Weights of a small class-conditioned image diffusion model.
Model: 15.9M parameters, 48-pixel images, arch dit, norm rmsnorm, activation quick_gelu, num experts 4, layers 16, width 256.
Training: adamw at rate 0.0011, 25800 steps, batches of 128.
Data: trained on retinal OCT scans (Kermany 2017), 98430 training examples, 33.6 epochs.
Rows from block 12 of a small class-conditioned image diffusion model, named by matrix and row number. Rows with one number belong to one neuron. Each number is 200 + 20 x the weight over its row's rms, rounded and kept within 0 to 999. All counts start at 0.
After each neuron's rows are labels from the 100 images, of 14976 (inputs lightly noised), where the neuron reaches its highest value: "top examples" is what is common among them. Only what is clearly more common there than usual is listed. The data: retinal OCT scans (Kermany 2017).
# fc1: MLP up (model.blocks.12.mlp.fc1.weight, 1024x256), inputs 0-255
# fc2: MLP down (model.blocks.12.mlp.fc2.weight, 256x1024, transposed), outputs 0-255

fc1.67,203,204,195,228,153,199,199,191,180,192,196,213,242,220,204,215,208,207,227,192,207,218,223,193,218,161,244,218,173,192,192,213,192,192,194,187,220,197,195,191,205,198,219,199,179,232,203,203,237,185,185,199,188,204,224,184,214,206,205,206,188,197,175,159,206,215,213,235,258,204,187,185,213,210,193,210,204,192,210,177,222,195,185,157,190,221,162,186,215,214,242,191,214,210,210,196,194,215,248,181,178,186,185,169,223,221,182,220,212,169,196,196,220,194,194,202,221,188,178,195,175,204,170,239,172,252,213,238,198,178,208,164,196,171,177,177,213,181,179,201,196,192,184,191,190,174,188,228,216,200,202,239,206,205,201,173,192,172,201,211,192,173,203,194,212,199,175,177,188,163,217,187,212,209,207,222,203,177,208,213,227,229,215,192,226,214,188,210,190,162,176,221,202,209,212,208,210,209,182,217,262,222,191,199,188,201,228,212,215,218,215,188,191,200,202,171,185,191,233,187,193,180,193,171,188,241,212,234,203,196,161,194,220,192,177,248,193,150,164,210,175,179,224,174,202,173,186,202,198,229,205,212,197,193,197,177
fc2.67,211,180,161,213,164,195,213,156,181,205,187,208,224,211,208,209,188,181,172,183,193,216,190,215,191,176,171,191,200,184,228,204,189,187,213,177,211,203,208,180,199,183,229,197,209,228,176,236,228,199,197,192,211,186,208,197,196,206,184,231,204,211,211,167,217,205,210,225,244,191,200,195,231,209,191,226,197,181,181,200,205,221,207,162,209,203,219,189,200,204,159,174,209,180,197,194,205,188,249,195,200,186,187,211,212,233,184,209,185,242,192,216,221,202,167,183,210,180,209,197,240,195,212,191,196,168,172,150,207,208,159,240,179,214,208,224,204,221,213,184,219,211,183,214,205,201,183,165,195,217,216,166,189,211,199,184,207,210,216,241,219,228,206,187,187,200,158,206,196,266,214,179,204,212,229,151,208,225,199,196,185,181,197,188,240,224,227,192,209,229,187,229,214,193,186,191,191,153,207,220,151,226,193,225,203,181,161,193,182,198,170,200,189,209,182,179,186,194,173,202,215,193,192,205,185,245,218,182,198,210,193,216,213,205,201,158,208,163,237,209,198,188,175,201,204,230,187,220,200,195,220,195,190,223,193,203
top examples: finding: normal

fc1.356,218,163,176,210,215,196,201,217,197,196,221,225,201,180,222,209,224,182,211,212,217,190,169,203,227,203,212,194,222,208,214,186,227,228,241,167,182,185,194,199,181,215,238,193,235,217,181,165,175,204,209,252,173,209,200,188,240,215,213,262,170,199,218,188,155,219,192,198,188,188,202,203,210,169,206,175,175,180,209,196,217,197,199,199,195,198,234,185,208,196,240,232,175,219,168,153,201,183,204,215,246,203,185,180,214,198,204,218,229,231,238,241,190,193,211,197,177,194,200,186,201,211,183,220,206,192,206,220,201,171,188,203,177,220,200,206,225,172,212,154,208,187,200,206,204,188,189,215,212,209,174,213,214,203,189,225,175,200,174,213,178,202,196,178,201,192,205,187,198,226,200,179,196,219,212,208,154,204,208,213,189,166,212,199,193,215,212,214,175,207,221,201,198,239,221,233,206,191,231,205,209,216,192,224,178,213,197,228,174,201,216,191,183,220,220,182,189,193,146,229,215,193,199,204,224,175,201,200,201,191,181,202,202,186,217,144,238,197,237,180,194,198,180,219,224,175,199,196,240,181,202,200,210,204,176,167
fc2.356,183,197,216,196,191,190,217,165,180,203,202,200,204,207,193,227,184,153,188,207,205,202,193,184,213,201,182,248,191,162,191,204,218,211,204,181,200,236,216,216,218,199,218,213,167,212,249,208,202,227,208,221,213,181,172,211,175,190,214,204,224,209,186,196,181,189,191,216,188,210,204,161,191,193,204,170,250,195,233,194,214,204,168,221,199,211,211,198,191,164,181,211,195,198,199,230,207,188,218,232,203,220,212,227,209,182,187,188,201,191,192,223,191,221,214,177,211,157,221,252,197,155,178,191,211,230,190,183,182,204,184,215,209,229,203,254,218,197,186,160,196,186,213,188,214,213,172,186,187,208,190,184,199,209,201,174,179,180,180,226,203,220,208,160,192,192,194,198,247,183,215,204,191,237,210,209,194,208,178,217,225,233,188,216,202,182,205,233,208,186,233,202,232,195,231,189,223,212,165,234,185,225,154,203,203,151,182,234,184,221,182,207,159,206,204,193,212,185,206,171,199,220,181,202,211,189,207,185,207,238,165,202,207,211,184,201,231,179,177,186,159,211,225,199,180,204,184,189,228,208,229,182,183,177,215,204
top examples: finding: choroidal neovascularization

fc1.255,173,204,185,173,197,201,181,214,210,219,230,224,223,194,186,190,209,169,220,212,219,170,207,181,200,209,206,214,175,239,191,168,216,176,213,223,204,220,193,186,198,166,217,175,161,176,217,175,190,189,181,237,188,216,208,201,226,177,216,233,204,233,205,187,183,219,215,168,179,186,187,236,194,191,202,190,200,217,189,174,241,212,230,197,202,189,188,201,201,226,199,178,211,178,213,179,190,254,195,229,207,192,199,185,180,206,202,218,227,213,201,215,191,165,208,187,201,251,211,186,184,217,163,197,197,212,205,171,204,181,183,206,201,197,212,203,187,202,154,192,221,198,202,176,196,153,177,210,209,212,178,182,214,205,216,221,231,235,196,197,196,221,192,151,209,211,178,217,200,233,205,196,198,212,230,222,225,201,197,218,196,198,183,187,182,233,183,224,182,161,202,214,159,226,208,205,207,187,262,186,207,217,166,186,193,230,214,227,220,217,184,200,219,261,224,183,211,160,208,209,215,208,198,190,190,186,236,193,232,188,190,209,163,184,192,182,213,165,219,213,177,218,201,181,205,209,214,208,200,191,171,200,185,210,183,182
fc2.255,210,183,186,182,215,205,231,160,214,230,218,219,189,167,196,193,237,227,206,208,212,170,191,219,191,237,216,168,184,249,198,196,242,166,227,183,175,194,205,191,212,244,207,204,245,191,200,182,172,197,198,218,190,199,194,216,231,188,184,196,198,179,200,220,201,205,212,187,186,191,194,229,202,178,208,203,208,242,183,186,215,199,185,209,206,197,205,222,170,207,221,188,155,176,211,178,217,200,203,198,200,174,214,196,176,204,202,199,224,180,191,192,203,205,223,232,177,202,202,152,205,189,205,199,169,178,214,232,201,186,218,193,181,194,180,159,178,206,214,203,215,196,196,204,210,236,180,184,205,216,195,219,173,221,217,228,217,221,198,200,205,173,225,143,189,222,203,180,207,186,216,189,185,216,192,218,215,222,196,208,209,231,198,188,185,231,207,185,199,199,204,235,215,199,168,178,226,220,154,202,238,202,243,185,217,230,206,217,172,174,207,167,222,193,185,189,234,157,184,199,220,176,220,213,204,174,238,189,235,195,205,190,170,218,209,207,261,170,206,216,176,219,181,217,214,188,220,216,188,204,200,195,181,179,206,205
top examples: finding: choroidal neovascularization

fc1.460,199,240,200,228,190,175,183,215,205,214,189,229,185,191,193,195,197,179,173,201,157,188,248,156,220,211,178,211,180,184,194,206,199,228,221,192,195,199,239,188,239,192,201,196,204,178,148,231,228,242,222,219,208,235,199,184,201,231,179,218,227,195,211,197,222,183,234,228,193,216,232,189,202,178,224,166,190,221,179,189,216,201,209,185,236,196,225,201,196,223,155,204,184,173,199,205,223,195,222,181,186,175,203,179,181,199,247,184,200,250,201,190,187,222,205,175,192,182,208,234,242,204,213,214,224,249,185,181,195,210,202,214,204,228,172,197,183,226,244,218,202,189,197,206,202,207,192,198,238,208,191,227,206,186,201,207,212,191,199,221,168,202,191,201,210,202,186,204,211,216,221,185,181,208,235,207,188,193,200,195,196,222,210,206,176,205,235,149,198,204,205,209,214,184,214,194,229,237,180,206,208,195,193,203,184,227,179,202,215,200,215,213,184,183,224,211,192,222,207,189,181,183,220,173,221,206,210,193,202,231,170,197,183,198,198,226,231,224,175,207,193,227,188,180,180,199,200,204,243,196,143,171,205,202,197,193
fc2.460,190,204,214,218,204,213,198,176,204,213,201,212,201,183,228,191,208,211,199,180,213,188,210,222,193,181,211,237,232,200,211,186,202,241,160,190,185,219,188,221,162,227,208,225,215,176,191,196,221,202,229,227,209,164,201,192,176,190,197,159,220,244,173,206,192,229,213,201,201,194,182,171,244,179,200,182,210,169,224,209,234,202,199,195,190,193,196,199,174,238,219,202,209,196,211,207,188,195,219,246,209,172,171,234,202,221,245,219,201,205,197,188,196,184,197,221,197,181,166,186,173,177,214,182,206,160,196,210,193,168,219,211,220,213,226,173,228,205,215,219,199,198,205,196,187,204,197,221,194,220,201,176,189,229,191,215,184,179,250,214,195,190,195,207,190,221,232,195,199,188,202,208,222,190,146,195,203,194,207,200,198,193,150,180,177,190,176,239,205,202,217,203,225,198,167,199,162,190,219,175,183,202,215,216,178,260,170,196,172,198,187,246,209,225,174,192,225,217,207,196,185,212,205,190,216,178,216,204,207,163,192,183,200,184,174,183,207,223,218,209,167,217,219,235,210,199,196,170,222,192,207,158,202,161,173,197
top examples: finding: normal

fc1.563,190,185,198,278,174,227,240,197,168,169,197,213,188,211,177,178,218,193,184,166,226,210,207,203,174,179,223,208,211,192,184,194,174,193,191,198,201,216,167,208,199,219,208,191,221,191,206,224,190,214,208,188,180,177,186,192,220,161,189,201,182,201,224,157,229,183,191,201,202,219,210,211,197,199,173,191,171,192,178,209,201,225,198,200,228,191,191,204,212,173,217,199,200,173,185,209,197,193,218,207,206,212,177,213,180,186,205,185,220,225,188,185,189,201,209,208,200,169,194,226,224,213,158,206,187,202,184,214,218,205,203,213,242,242,163,222,177,184,182,197,172,200,194,209,173,213,203,205,181,158,198,198,160,184,214,225,195,193,223,206,202,226,182,202,164,207,212,192,211,198,197,190,188,193,215,227,150,179,198,205,203,200,163,159,241,194,195,198,172,222,192,182,240,231,183,192,169,156,215,231,218,178,226,197,170,213,189,210,184,207,194,177,218,212,194,186,196,192,162,200,175,219,214,219,172,196,178,225,178,233,207,201,208,206,206,182,174,225,197,218,206,177,215,210,178,220,219,155,212,208,241,222,250,217,226,201
fc2.563,195,183,189,235,194,196,134,198,194,202,203,195,200,201,192,219,186,185,182,187,207,195,193,213,197,208,197,172,189,163,178,231,200,195,189,201,207,199,200,195,197,186,200,204,189,185,181,180,199,201,212,216,196,183,196,184,144,171,179,184,219,233,192,207,211,193,200,204,210,213,180,204,225,203,214,219,192,194,190,203,194,181,217,175,204,194,197,191,185,203,211,188,195,158,195,195,206,191,216,211,203,201,208,199,193,206,191,194,205,208,194,201,203,196,204,185,199,122,192,181,170,223,182,214,191,200,189,195,216,201,199,208,205,140,221,223,221,190,191,206,197,213,193,206,207,204,204,194,220,193,199,205,273,196,189,201,219,201,209,209,186,202,144,217,219,192,182,209,209,200,196,240,184,204,199,200,176,202,205,179,209,188,227,218,201,198,179,159,193,202,198,203,181,248,197,212,172,207,204,236,203,274,78,222,204,224,218,208,194,207,204,137,190,194,207,200,202,223,201,199,143,189,189,185,201,203,193,227,187,202,197,196,189,206,191,205,188,202,197,212,194,223,193,194,162,213,192,229,203,192,228,157,201,201,197,202
top examples: finding: normal

fc1.424,197,234,195,177,195,204,221,207,225,188,236,188,202,215,191,203,202,208,210,204,195,210,179,201,227,218,201,193,188,140,211,181,192,200,225,201,192,200,223,176,209,185,175,212,190,176,204,203,198,186,211,198,210,220,171,188,210,260,209,177,213,217,216,194,182,196,200,186,182,261,184,224,185,221,200,212,158,212,150,221,216,178,207,201,194,219,211,188,163,197,214,144,185,189,222,186,213,169,180,141,214,199,190,203,235,214,160,200,201,189,216,193,227,198,195,209,184,189,194,185,184,208,200,173,212,215,239,207,166,217,186,208,197,147,240,221,218,198,211,191,229,194,190,202,189,191,185,211,218,208,206,208,155,188,195,196,227,204,181,214,175,194,217,200,172,184,165,191,240,198,235,177,238,179,166,200,173,209,196,178,203,200,193,189,192,220,199,206,201,201,206,193,229,166,198,213,232,192,178,219,175,215,161,184,208,170,191,214,191,220,189,196,208,184,264,232,166,242,204,184,182,218,201,187,208,203,195,225,186,205,196,215,188,189,189,226,175,212,215,211,162,185,198,211,199,188,210,199,197,176,200,194,224,205,200,207
fc2.424,198,225,194,177,188,204,150,212,198,187,196,202,191,206,219,203,206,166,231,191,176,194,187,190,212,195,193,176,194,138,194,198,202,200,199,208,200,207,201,199,240,202,206,192,225,192,186,222,213,203,198,201,195,198,234,196,172,233,226,204,210,176,198,222,155,182,211,203,199,188,211,199,168,192,208,193,157,247,217,199,205,227,217,196,184,195,207,225,207,220,199,200,203,251,193,175,204,224,200,102,209,200,189,202,212,182,195,189,200,200,201,218,210,192,218,190,205,175,209,247,204,193,181,229,195,177,204,184,183,236,214,199,205,213,193,207,175,157,216,195,196,191,209,219,194,200,205,211,197,201,170,209,193,197,184,173,177,199,212,210,179,197,173,203,204,197,178,188,203,196,209,233,183,212,221,203,176,199,193,196,215,195,224,218,201,289,208,154,157,191,184,224,197,154,182,199,192,186,208,276,199,204,229,213,207,162,206,204,202,209,218,209,202,194,213,184,211,191,192,203,175,198,211,215,212,205,204,225,196,200,190,220,192,205,204,207,186,199,192,202,225,191,193,180,263,224,192,190,199,197,152,208,185,204,213,212
top examples: finding: normal

fc1.253,197,204,212,171,185,225,244,212,185,185,172,171,188,234,175,162,190,168,204,219,195,192,212,204,196,163,214,202,172,193,203,217,193,201,206,185,191,229,195,202,214,166,199,213,205,197,215,217,175,219,199,200,205,203,214,192,232,203,225,181,208,231,203,170,220,234,207,201,230,234,210,202,174,190,191,203,170,181,257,177,200,181,167,206,199,204,198,216,206,179,180,219,200,195,163,218,206,164,178,222,194,216,182,226,189,196,217,194,201,198,200,197,161,207,182,208,165,202,217,216,164,220,209,192,191,172,202,205,184,207,233,198,178,202,170,157,188,173,176,204,232,210,183,166,201,171,230,191,200,212,190,209,218,185,220,234,181,191,236,190,225,233,246,209,194,209,216,198,212,183,206,176,202,215,218,226,215,191,183,192,222,218,165,190,211,211,186,218,234,219,192,190,210,201,198,187,186,188,197,179,228,256,195,224,175,207,198,189,200,183,194,181,206,197,174,188,206,203,207,238,186,196,185,199,181,212,221,158,192,228,222,200,222,201,212,222,205,205,225,198,254,180,191,207,178,223,276,198,204,183,202,185,193,236,177,205
fc2.253,181,202,208,193,197,180,114,209,203,183,214,226,191,195,231,120,200,182,209,215,200,195,201,197,227,184,192,186,207,158,182,197,227,175,231,176,198,214,216,190,174,209,202,200,181,205,206,211,208,213,198,179,210,207,205,186,166,207,204,215,192,207,213,198,233,235,189,195,230,188,210,197,203,182,199,217,221,153,197,217,192,235,165,223,207,231,181,201,203,220,221,208,201,185,202,224,188,165,208,251,200,206,221,173,182,218,196,179,204,197,204,207,200,203,177,204,183,219,218,254,199,202,230,208,211,205,196,195,207,186,187,205,212,146,196,226,238,193,200,206,201,223,194,228,199,192,200,207,181,194,164,197,204,222,185,202,214,235,194,176,193,181,212,205,214,209,212,183,201,197,201,206,248,193,237,199,149,190,178,174,215,181,180,219,187,210,191,176,198,190,184,211,219,185,191,190,198,192,194,167,196,198,226,209,216,290,200,190,206,220,218,210,193,207,153,199,219,204,186,187,187,196,177,189,191,194,211,242,187,213,192,176,187,227,189,208,223,188,187,204,180,193,225,210,164,204,236,215,192,204,184,193,196,191,218,196
top examples: finding: normal

fc1.462,187,176,228,277,184,163,139,216,214,222,195,200,202,208,192,185,215,195,216,192,174,177,172,178,201,191,202,198,195,205,240,219,173,194,209,175,197,189,221,188,170,204,166,223,195,166,200,214,177,203,191,208,174,153,208,203,229,193,217,201,197,199,231,207,178,187,218,207,209,211,191,230,187,219,250,200,210,150,243,222,213,207,213,234,215,188,236,204,208,198,195,189,196,199,208,154,187,208,216,225,190,194,195,193,211,215,178,202,178,163,161,188,200,186,203,194,185,186,203,222,179,240,175,208,195,204,199,180,181,204,215,194,221,224,192,231,238,169,167,190,228,189,228,231,206,219,203,202,202,222,206,177,197,155,214,244,213,216,207,236,170,212,180,212,205,223,166,193,202,200,212,186,193,205,226,186,195,186,207,227,205,176,174,214,241,233,206,169,199,199,178,212,192,208,183,189,222,212,184,208,203,167,197,215,210,197,182,207,198,212,203,199,196,180,199,180,162,215,237,210,233,199,181,206,211,179,215,161,216,193,205,212,210,200,172,209,203,197,198,194,186,193,183,175,204,175,183,202,198,206,235,198,219,185,224,190
fc2.462,211,168,216,246,203,210,230,200,188,215,182,194,192,204,186,195,196,192,195,174,183,190,200,192,187,195,184,201,202,161,200,165,188,190,176,214,208,211,206,188,231,200,207,198,206,190,190,228,192,202,209,209,216,207,168,200,143,161,219,194,198,207,196,178,209,215,205,203,215,186,198,189,226,206,177,194,179,152,167,153,205,208,201,210,200,197,186,212,202,202,203,208,196,191,201,161,199,189,194,209,210,184,200,203,193,198,208,206,188,200,186,215,217,205,195,204,209,176,183,130,195,213,204,181,174,178,182,195,197,176,206,210,207,215,214,185,104,167,213,204,200,212,209,223,227,199,210,198,202,202,172,202,177,194,207,179,186,228,180,203,218,201,246,199,193,206,121,206,212,220,184,209,171,211,241,191,196,200,194,203,204,213,202,182,197,227,228,251,218,205,200,213,213,197,210,216,170,190,199,205,208,144,216,193,214,210,192,191,212,191,188,206,189,223,233,191,196,202,199,199,172,229,192,205,208,203,211,210,212,200,193,233,200,189,216,201,228,199,214,192,177,231,208,211,192,201,193,190,218,195,158,201,181,303,207,189
top examples: finding: normal

fc1.359,180,168,203,220,213,190,212,202,197,177,196,183,252,189,146,172,202,209,230,207,229,198,190,190,209,197,181,228,196,185,197,154,184,221,207,223,207,211,175,229,230,182,233,167,224,172,204,199,226,183,178,197,181,183,203,225,194,144,202,203,190,180,196,195,210,193,203,173,210,223,208,191,187,205,187,192,237,189,198,206,208,195,179,181,230,161,207,220,233,255,173,230,200,175,231,198,203,181,188,195,212,199,190,182,208,194,230,199,182,175,211,182,231,181,206,221,201,240,200,166,205,180,165,225,198,211,192,197,204,161,173,195,186,203,245,205,219,196,214,223,193,212,208,204,214,205,201,226,226,178,189,205,215,193,206,208,180,190,233,199,160,213,164,185,192,177,186,177,187,202,183,204,187,191,220,210,153,179,211,168,207,187,200,184,179,239,210,175,167,194,209,185,175,239,227,182,183,168,194,194,209,189,162,226,197,166,177,198,218,221,213,194,206,230,213,199,191,200,208,203,163,186,234,143,193,205,190,198,212,223,207,210,190,200,196,224,201,192,220,208,183,210,207,215,172,212,209,185,209,220,211,197,199,210,186,165
fc2.359,187,188,204,183,189,212,210,217,200,204,193,226,211,203,218,257,199,271,221,197,212,196,188,207,212,214,188,221,188,206,221,213,206,198,197,212,213,214,172,226,167,200,187,169,197,218,213,220,187,180,223,213,197,196,257,203,199,222,175,233,220,163,205,229,175,195,207,208,198,185,209,196,183,192,193,194,265,278,250,214,188,197,177,201,224,227,219,214,180,229,186,196,206,203,198,184,221,215,184,193,223,195,198,177,211,208,181,211,196,217,203,245,252,189,190,178,190,251,216,178,206,216,185,203,199,200,258,196,183,202,176,223,188,235,218,175,235,196,182,190,193,206,186,194,181,194,209,209,203,223,164,189,181,206,200,173,207,175,161,199,195,210,199,222,184,214,205,156,190,205,215,185,226,194,196,223,158,209,165,204,182,182,204,201,193,208,184,220,163,215,203,215,189,227,223,199,210,197,213,194,197,161,223,197,195,182,187,198,216,217,205,246,188,206,180,222,221,192,193,181,173,203,185,211,215,207,199,243,204,223,215,190,199,209,202,228,210,191,215,191,204,226,213,213,233,215,184,212,196,201,182,200,192,193,196,195
top examples: finding: choroidal neovascularization

fc1.228,207,203,184,191,232,208,186,181,185,171,232,199,211,208,186,206,198,199,196,200,172,214,206,165,231,219,186,194,194,201,191,216,213,228,221,250,232,215,181,195,210,219,202,204,157,185,227,174,211,195,208,234,152,206,189,189,217,166,208,227,211,193,211,181,212,216,200,214,165,212,188,172,208,234,204,149,198,181,207,221,180,204,229,222,179,188,169,195,202,209,218,205,246,187,195,186,231,196,173,168,188,188,228,205,195,170,166,174,237,197,195,208,214,160,199,194,243,217,200,193,179,183,211,230,229,166,208,169,169,192,186,213,217,208,207,212,211,189,179,216,190,172,222,176,188,196,175,213,216,200,175,208,206,167,187,203,163,212,211,218,197,207,167,228,220,203,216,213,191,215,214,183,223,178,190,223,210,193,217,188,231,193,176,206,208,226,218,216,191,188,172,181,178,202,197,201,204,181,170,204,218,211,203,205,209,209,194,194,189,207,192,197,145,182,206,170,196,178,222,199,173,238,205,181,201,220,182,224,185,200,194,164,163,155,176,221,162,180,198,243,204,212,192,177,185,177,213,177,213,187,245,206,201,203,198,178
fc2.228,230,201,223,205,152,206,179,183,207,234,205,215,214,182,224,208,204,202,196,226,194,177,189,174,192,188,201,203,184,203,183,203,206,183,190,176,225,209,167,195,195,228,210,210,143,215,222,220,153,213,200,154,163,206,188,234,200,200,182,195,201,205,208,224,201,204,197,171,252,206,211,218,202,172,192,251,207,197,211,194,246,200,221,177,170,230,173,205,204,190,240,211,236,200,208,207,219,208,221,219,215,213,235,208,222,235,227,164,163,209,203,199,190,180,200,178,170,217,211,203,184,189,214,216,165,170,201,177,209,218,181,222,244,206,183,187,208,185,176,175,225,206,197,193,218,197,230,237,194,209,197,208,226,219,209,205,224,188,195,175,209,179,215,193,233,177,207,191,175,215,213,196,196,229,201,205,183,204,213,217,215,179,223,198,190,206,215,210,174,215,208,197,197,211,210,181,232,181,172,195,207,191,191,183,196,184,219,213,214,207,196,207,250,208,230,229,199,217,233,198,218,236,184,163,201,195,209,188,201,203,191,160,242,145,193,222,219,211,208,169,180,197,199,209,204,161,191,190,189,214,211,192,217,185,225,173
top examples: finding: choroidal neovascularization

fc1.700,224,213,186,214,208,213,201,190,200,184,194,200,185,219,176,211,187,172,197,209,182,189,159,193,207,168,203,178,155,154,179,226,203,195,207,220,215,238,203,202,213,163,159,180,199,220,204,217,206,182,216,179,207,244,207,226,202,187,176,197,178,198,153,209,180,231,237,192,196,250,222,210,164,203,227,194,195,223,185,190,211,197,202,178,244,197,175,202,182,177,250,187,186,188,206,208,210,197,216,184,233,212,218,224,181,205,176,179,245,204,197,185,180,194,237,188,168,184,189,192,204,172,220,213,219,198,168,178,170,197,197,181,195,200,244,209,211,190,170,193,202,172,177,199,185,196,221,179,215,211,180,244,224,247,210,196,205,234,215,200,183,205,209,189,187,155,164,194,215,194,183,184,215,208,197,223,192,204,206,219,217,210,214,193,226,231,190,186,189,213,174,182,204,186,200,207,189,226,188,220,210,220,173,208,209,181,202,188,213,199,228,166,216,203,223,216,228,253,182,188,180,193,224,188,186,153,200,220,187,210,161,209,190,237,208,179,166,216,210,189,181,181,203,211,181,208,200,197,205,206,179,179,207,203,198,201
fc2.700,217,200,199,197,210,215,224,195,231,208,200,190,221,199,195,217,176,182,205,189,230,202,222,177,171,211,199,198,234,196,197,202,215,194,215,188,204,220,198,209,192,200,238,170,213,183,195,201,207,205,182,217,205,231,230,167,198,173,195,240,214,229,178,187,196,187,172,204,192,238,176,192,184,192,193,208,235,218,188,225,197,179,219,184,270,187,174,195,264,171,245,147,180,202,223,193,220,220,204,166,193,191,221,218,221,170,185,188,161,192,179,184,200,208,178,182,236,211,198,172,205,173,183,201,198,179,198,187,209,201,228,183,224,215,203,213,206,229,197,209,218,227,222,202,228,200,171,186,204,204,185,220,187,162,210,182,168,212,194,217,217,191,180,202,198,234,145,204,196,191,215,199,196,192,206,200,229,206,208,188,208,223,190,172,157,260,193,196,226,222,193,220,197,191,191,195,174,189,189,218,203,199,218,186,207,183,155,187,200,193,222,217,184,172,214,203,243,167,193,182,218,207,184,196,217,213,195,200,210,202,223,178,187,198,194,158,213,188,210,220,220,153,188,223,212,208,206,212,217,191,183,159,178,188,198,217
top examples: finding: normal

fc1.544,236,191,205,191,200,190,181,222,212,239,197,213,178,147,191,219,218,159,177,177,205,169,222,247,203,208,194,215,225,188,233,190,161,196,206,257,184,192,201,186,192,163,229,207,189,191,196,194,184,205,170,186,192,196,161,197,230,166,194,203,223,202,190,215,199,182,229,207,204,201,206,191,200,171,205,177,185,215,173,208,208,155,189,198,208,189,176,204,183,217,200,182,206,191,199,212,176,199,182,189,178,163,175,248,178,219,207,210,209,220,193,199,212,217,216,162,213,190,207,170,183,178,221,185,183,190,232,184,192,178,175,177,186,192,211,206,224,175,199,180,194,230,202,212,195,160,216,177,246,178,147,237,202,201,193,188,180,188,173,212,180,172,198,227,177,169,201,220,194,187,187,174,205,216,194,193,178,193,207,199,230,230,204,216,236,229,206,194,204,213,219,186,210,207,207,201,193,184,235,241,196,203,173,198,199,191,210,200,195,221,197,173,219,200,212,184,198,234,156,202,202,210,188,198,218,194,185,196,234,171,201,176,200,256,191,210,195,223,190,198,178,194,192,219,225,163,210,173,219,210,193,235,197,210,209,186
fc2.544,189,220,206,226,201,169,179,196,145,195,227,180,207,246,167,197,240,207,190,203,203,209,173,217,197,231,224,218,199,209,200,204,225,235,213,199,187,189,220,189,184,181,183,212,183,188,203,185,198,199,225,217,195,195,202,224,180,229,182,229,218,214,191,204,186,185,183,185,218,196,213,207,143,220,165,232,202,197,202,201,217,228,209,216,204,201,192,176,187,184,193,194,167,237,182,199,199,196,188,196,179,192,203,204,198,174,205,215,195,207,211,191,190,180,214,219,200,210,187,206,200,221,176,180,157,198,215,205,195,203,190,203,201,208,173,221,233,189,210,225,210,217,185,162,236,211,189,175,201,207,188,221,222,215,206,216,225,181,202,187,194,173,173,172,190,232,195,235,181,199,204,222,211,189,238,183,204,233,207,225,218,258,190,194,176,189,207,238,216,222,201,221,186,217,217,207,246,201,175,188,196,174,198,185,212,200,193,189,206,209,191,192,160,191,230,183,196,167,175,222,224,242,215,188,169,201,221,196,187,175,190,176,187,212,207,225,212,197,154,217,212,170,208,198,176,167,239,166,176,173,201,206,215,268,189,170
top examples: finding: choroidal neovascularization

fc1.160,206,219,183,186,196,237,184,218,194,150,229,220,186,185,229,198,192,197,196,236,197,211,193,235,220,227,247,191,217,218,178,222,178,228,207,204,215,170,232,197,180,217,230,191,237,219,214,177,225,189,147,180,163,209,210,216,217,195,206,236,168,185,231,180,181,207,197,183,182,188,199,219,188,163,237,203,169,219,213,240,195,183,219,227,203,211,195,187,208,197,219,186,206,214,172,210,204,200,236,192,224,199,194,224,195,188,238,206,191,165,202,205,180,226,165,204,191,216,196,186,228,206,169,213,232,201,167,201,204,222,234,212,173,178,186,230,208,195,219,215,193,190,197,182,196,195,199,208,227,183,179,214,206,170,194,200,209,208,188,188,188,242,192,186,227,172,201,210,196,193,212,182,212,204,169,201,168,222,195,212,189,193,200,208,201,209,238,202,187,184,222,186,211,200,203,236,173,172,217,214,197,214,170,198,187,213,184,232,175,204,209,210,237,198,188,204,212,186,200,194,241,205,194,174,215,194,230,191,227,155,211,186,172,195,184,166,213,205,222,215,189,204,172,169,217,178,219,203,179,154,201,204,189,174,200,153
fc2.160,180,183,212,197,205,175,204,215,212,169,209,225,187,189,208,202,223,213,206,193,186,231,224,193,223,215,165,235,189,223,221,174,188,224,194,223,210,218,181,224,240,166,202,218,162,212,221,169,226,201,186,179,230,200,169,195,209,180,215,204,194,191,182,206,192,170,193,181,188,209,158,216,199,157,242,211,223,203,196,218,187,192,176,225,220,250,198,184,189,200,179,168,192,193,178,238,202,182,237,205,199,198,193,184,201,157,224,203,177,216,199,192,215,200,163,193,187,186,232,185,186,184,171,183,204,174,202,210,206,187,147,177,214,206,208,193,202,219,164,221,189,195,203,203,190,195,196,199,162,176,198,186,211,192,199,191,204,225,171,184,191,170,220,179,168,184,176,186,192,200,180,204,171,223,184,205,182,221,167,201,208,189,226,214,187,196,170,230,191,208,225,187,205,196,185,194,195,220,183,224,212,210,204,192,144,190,171,246,173,208,179,213,231,213,204,190,185,178,203,196,190,182,184,162,209,202,238,230,208,244,226,180,174,192,215,228,204,192,172,223,173,185,206,234,207,221,204,188,178,188,202,186,186,157,190,184
top examples: finding: diabetic macular edema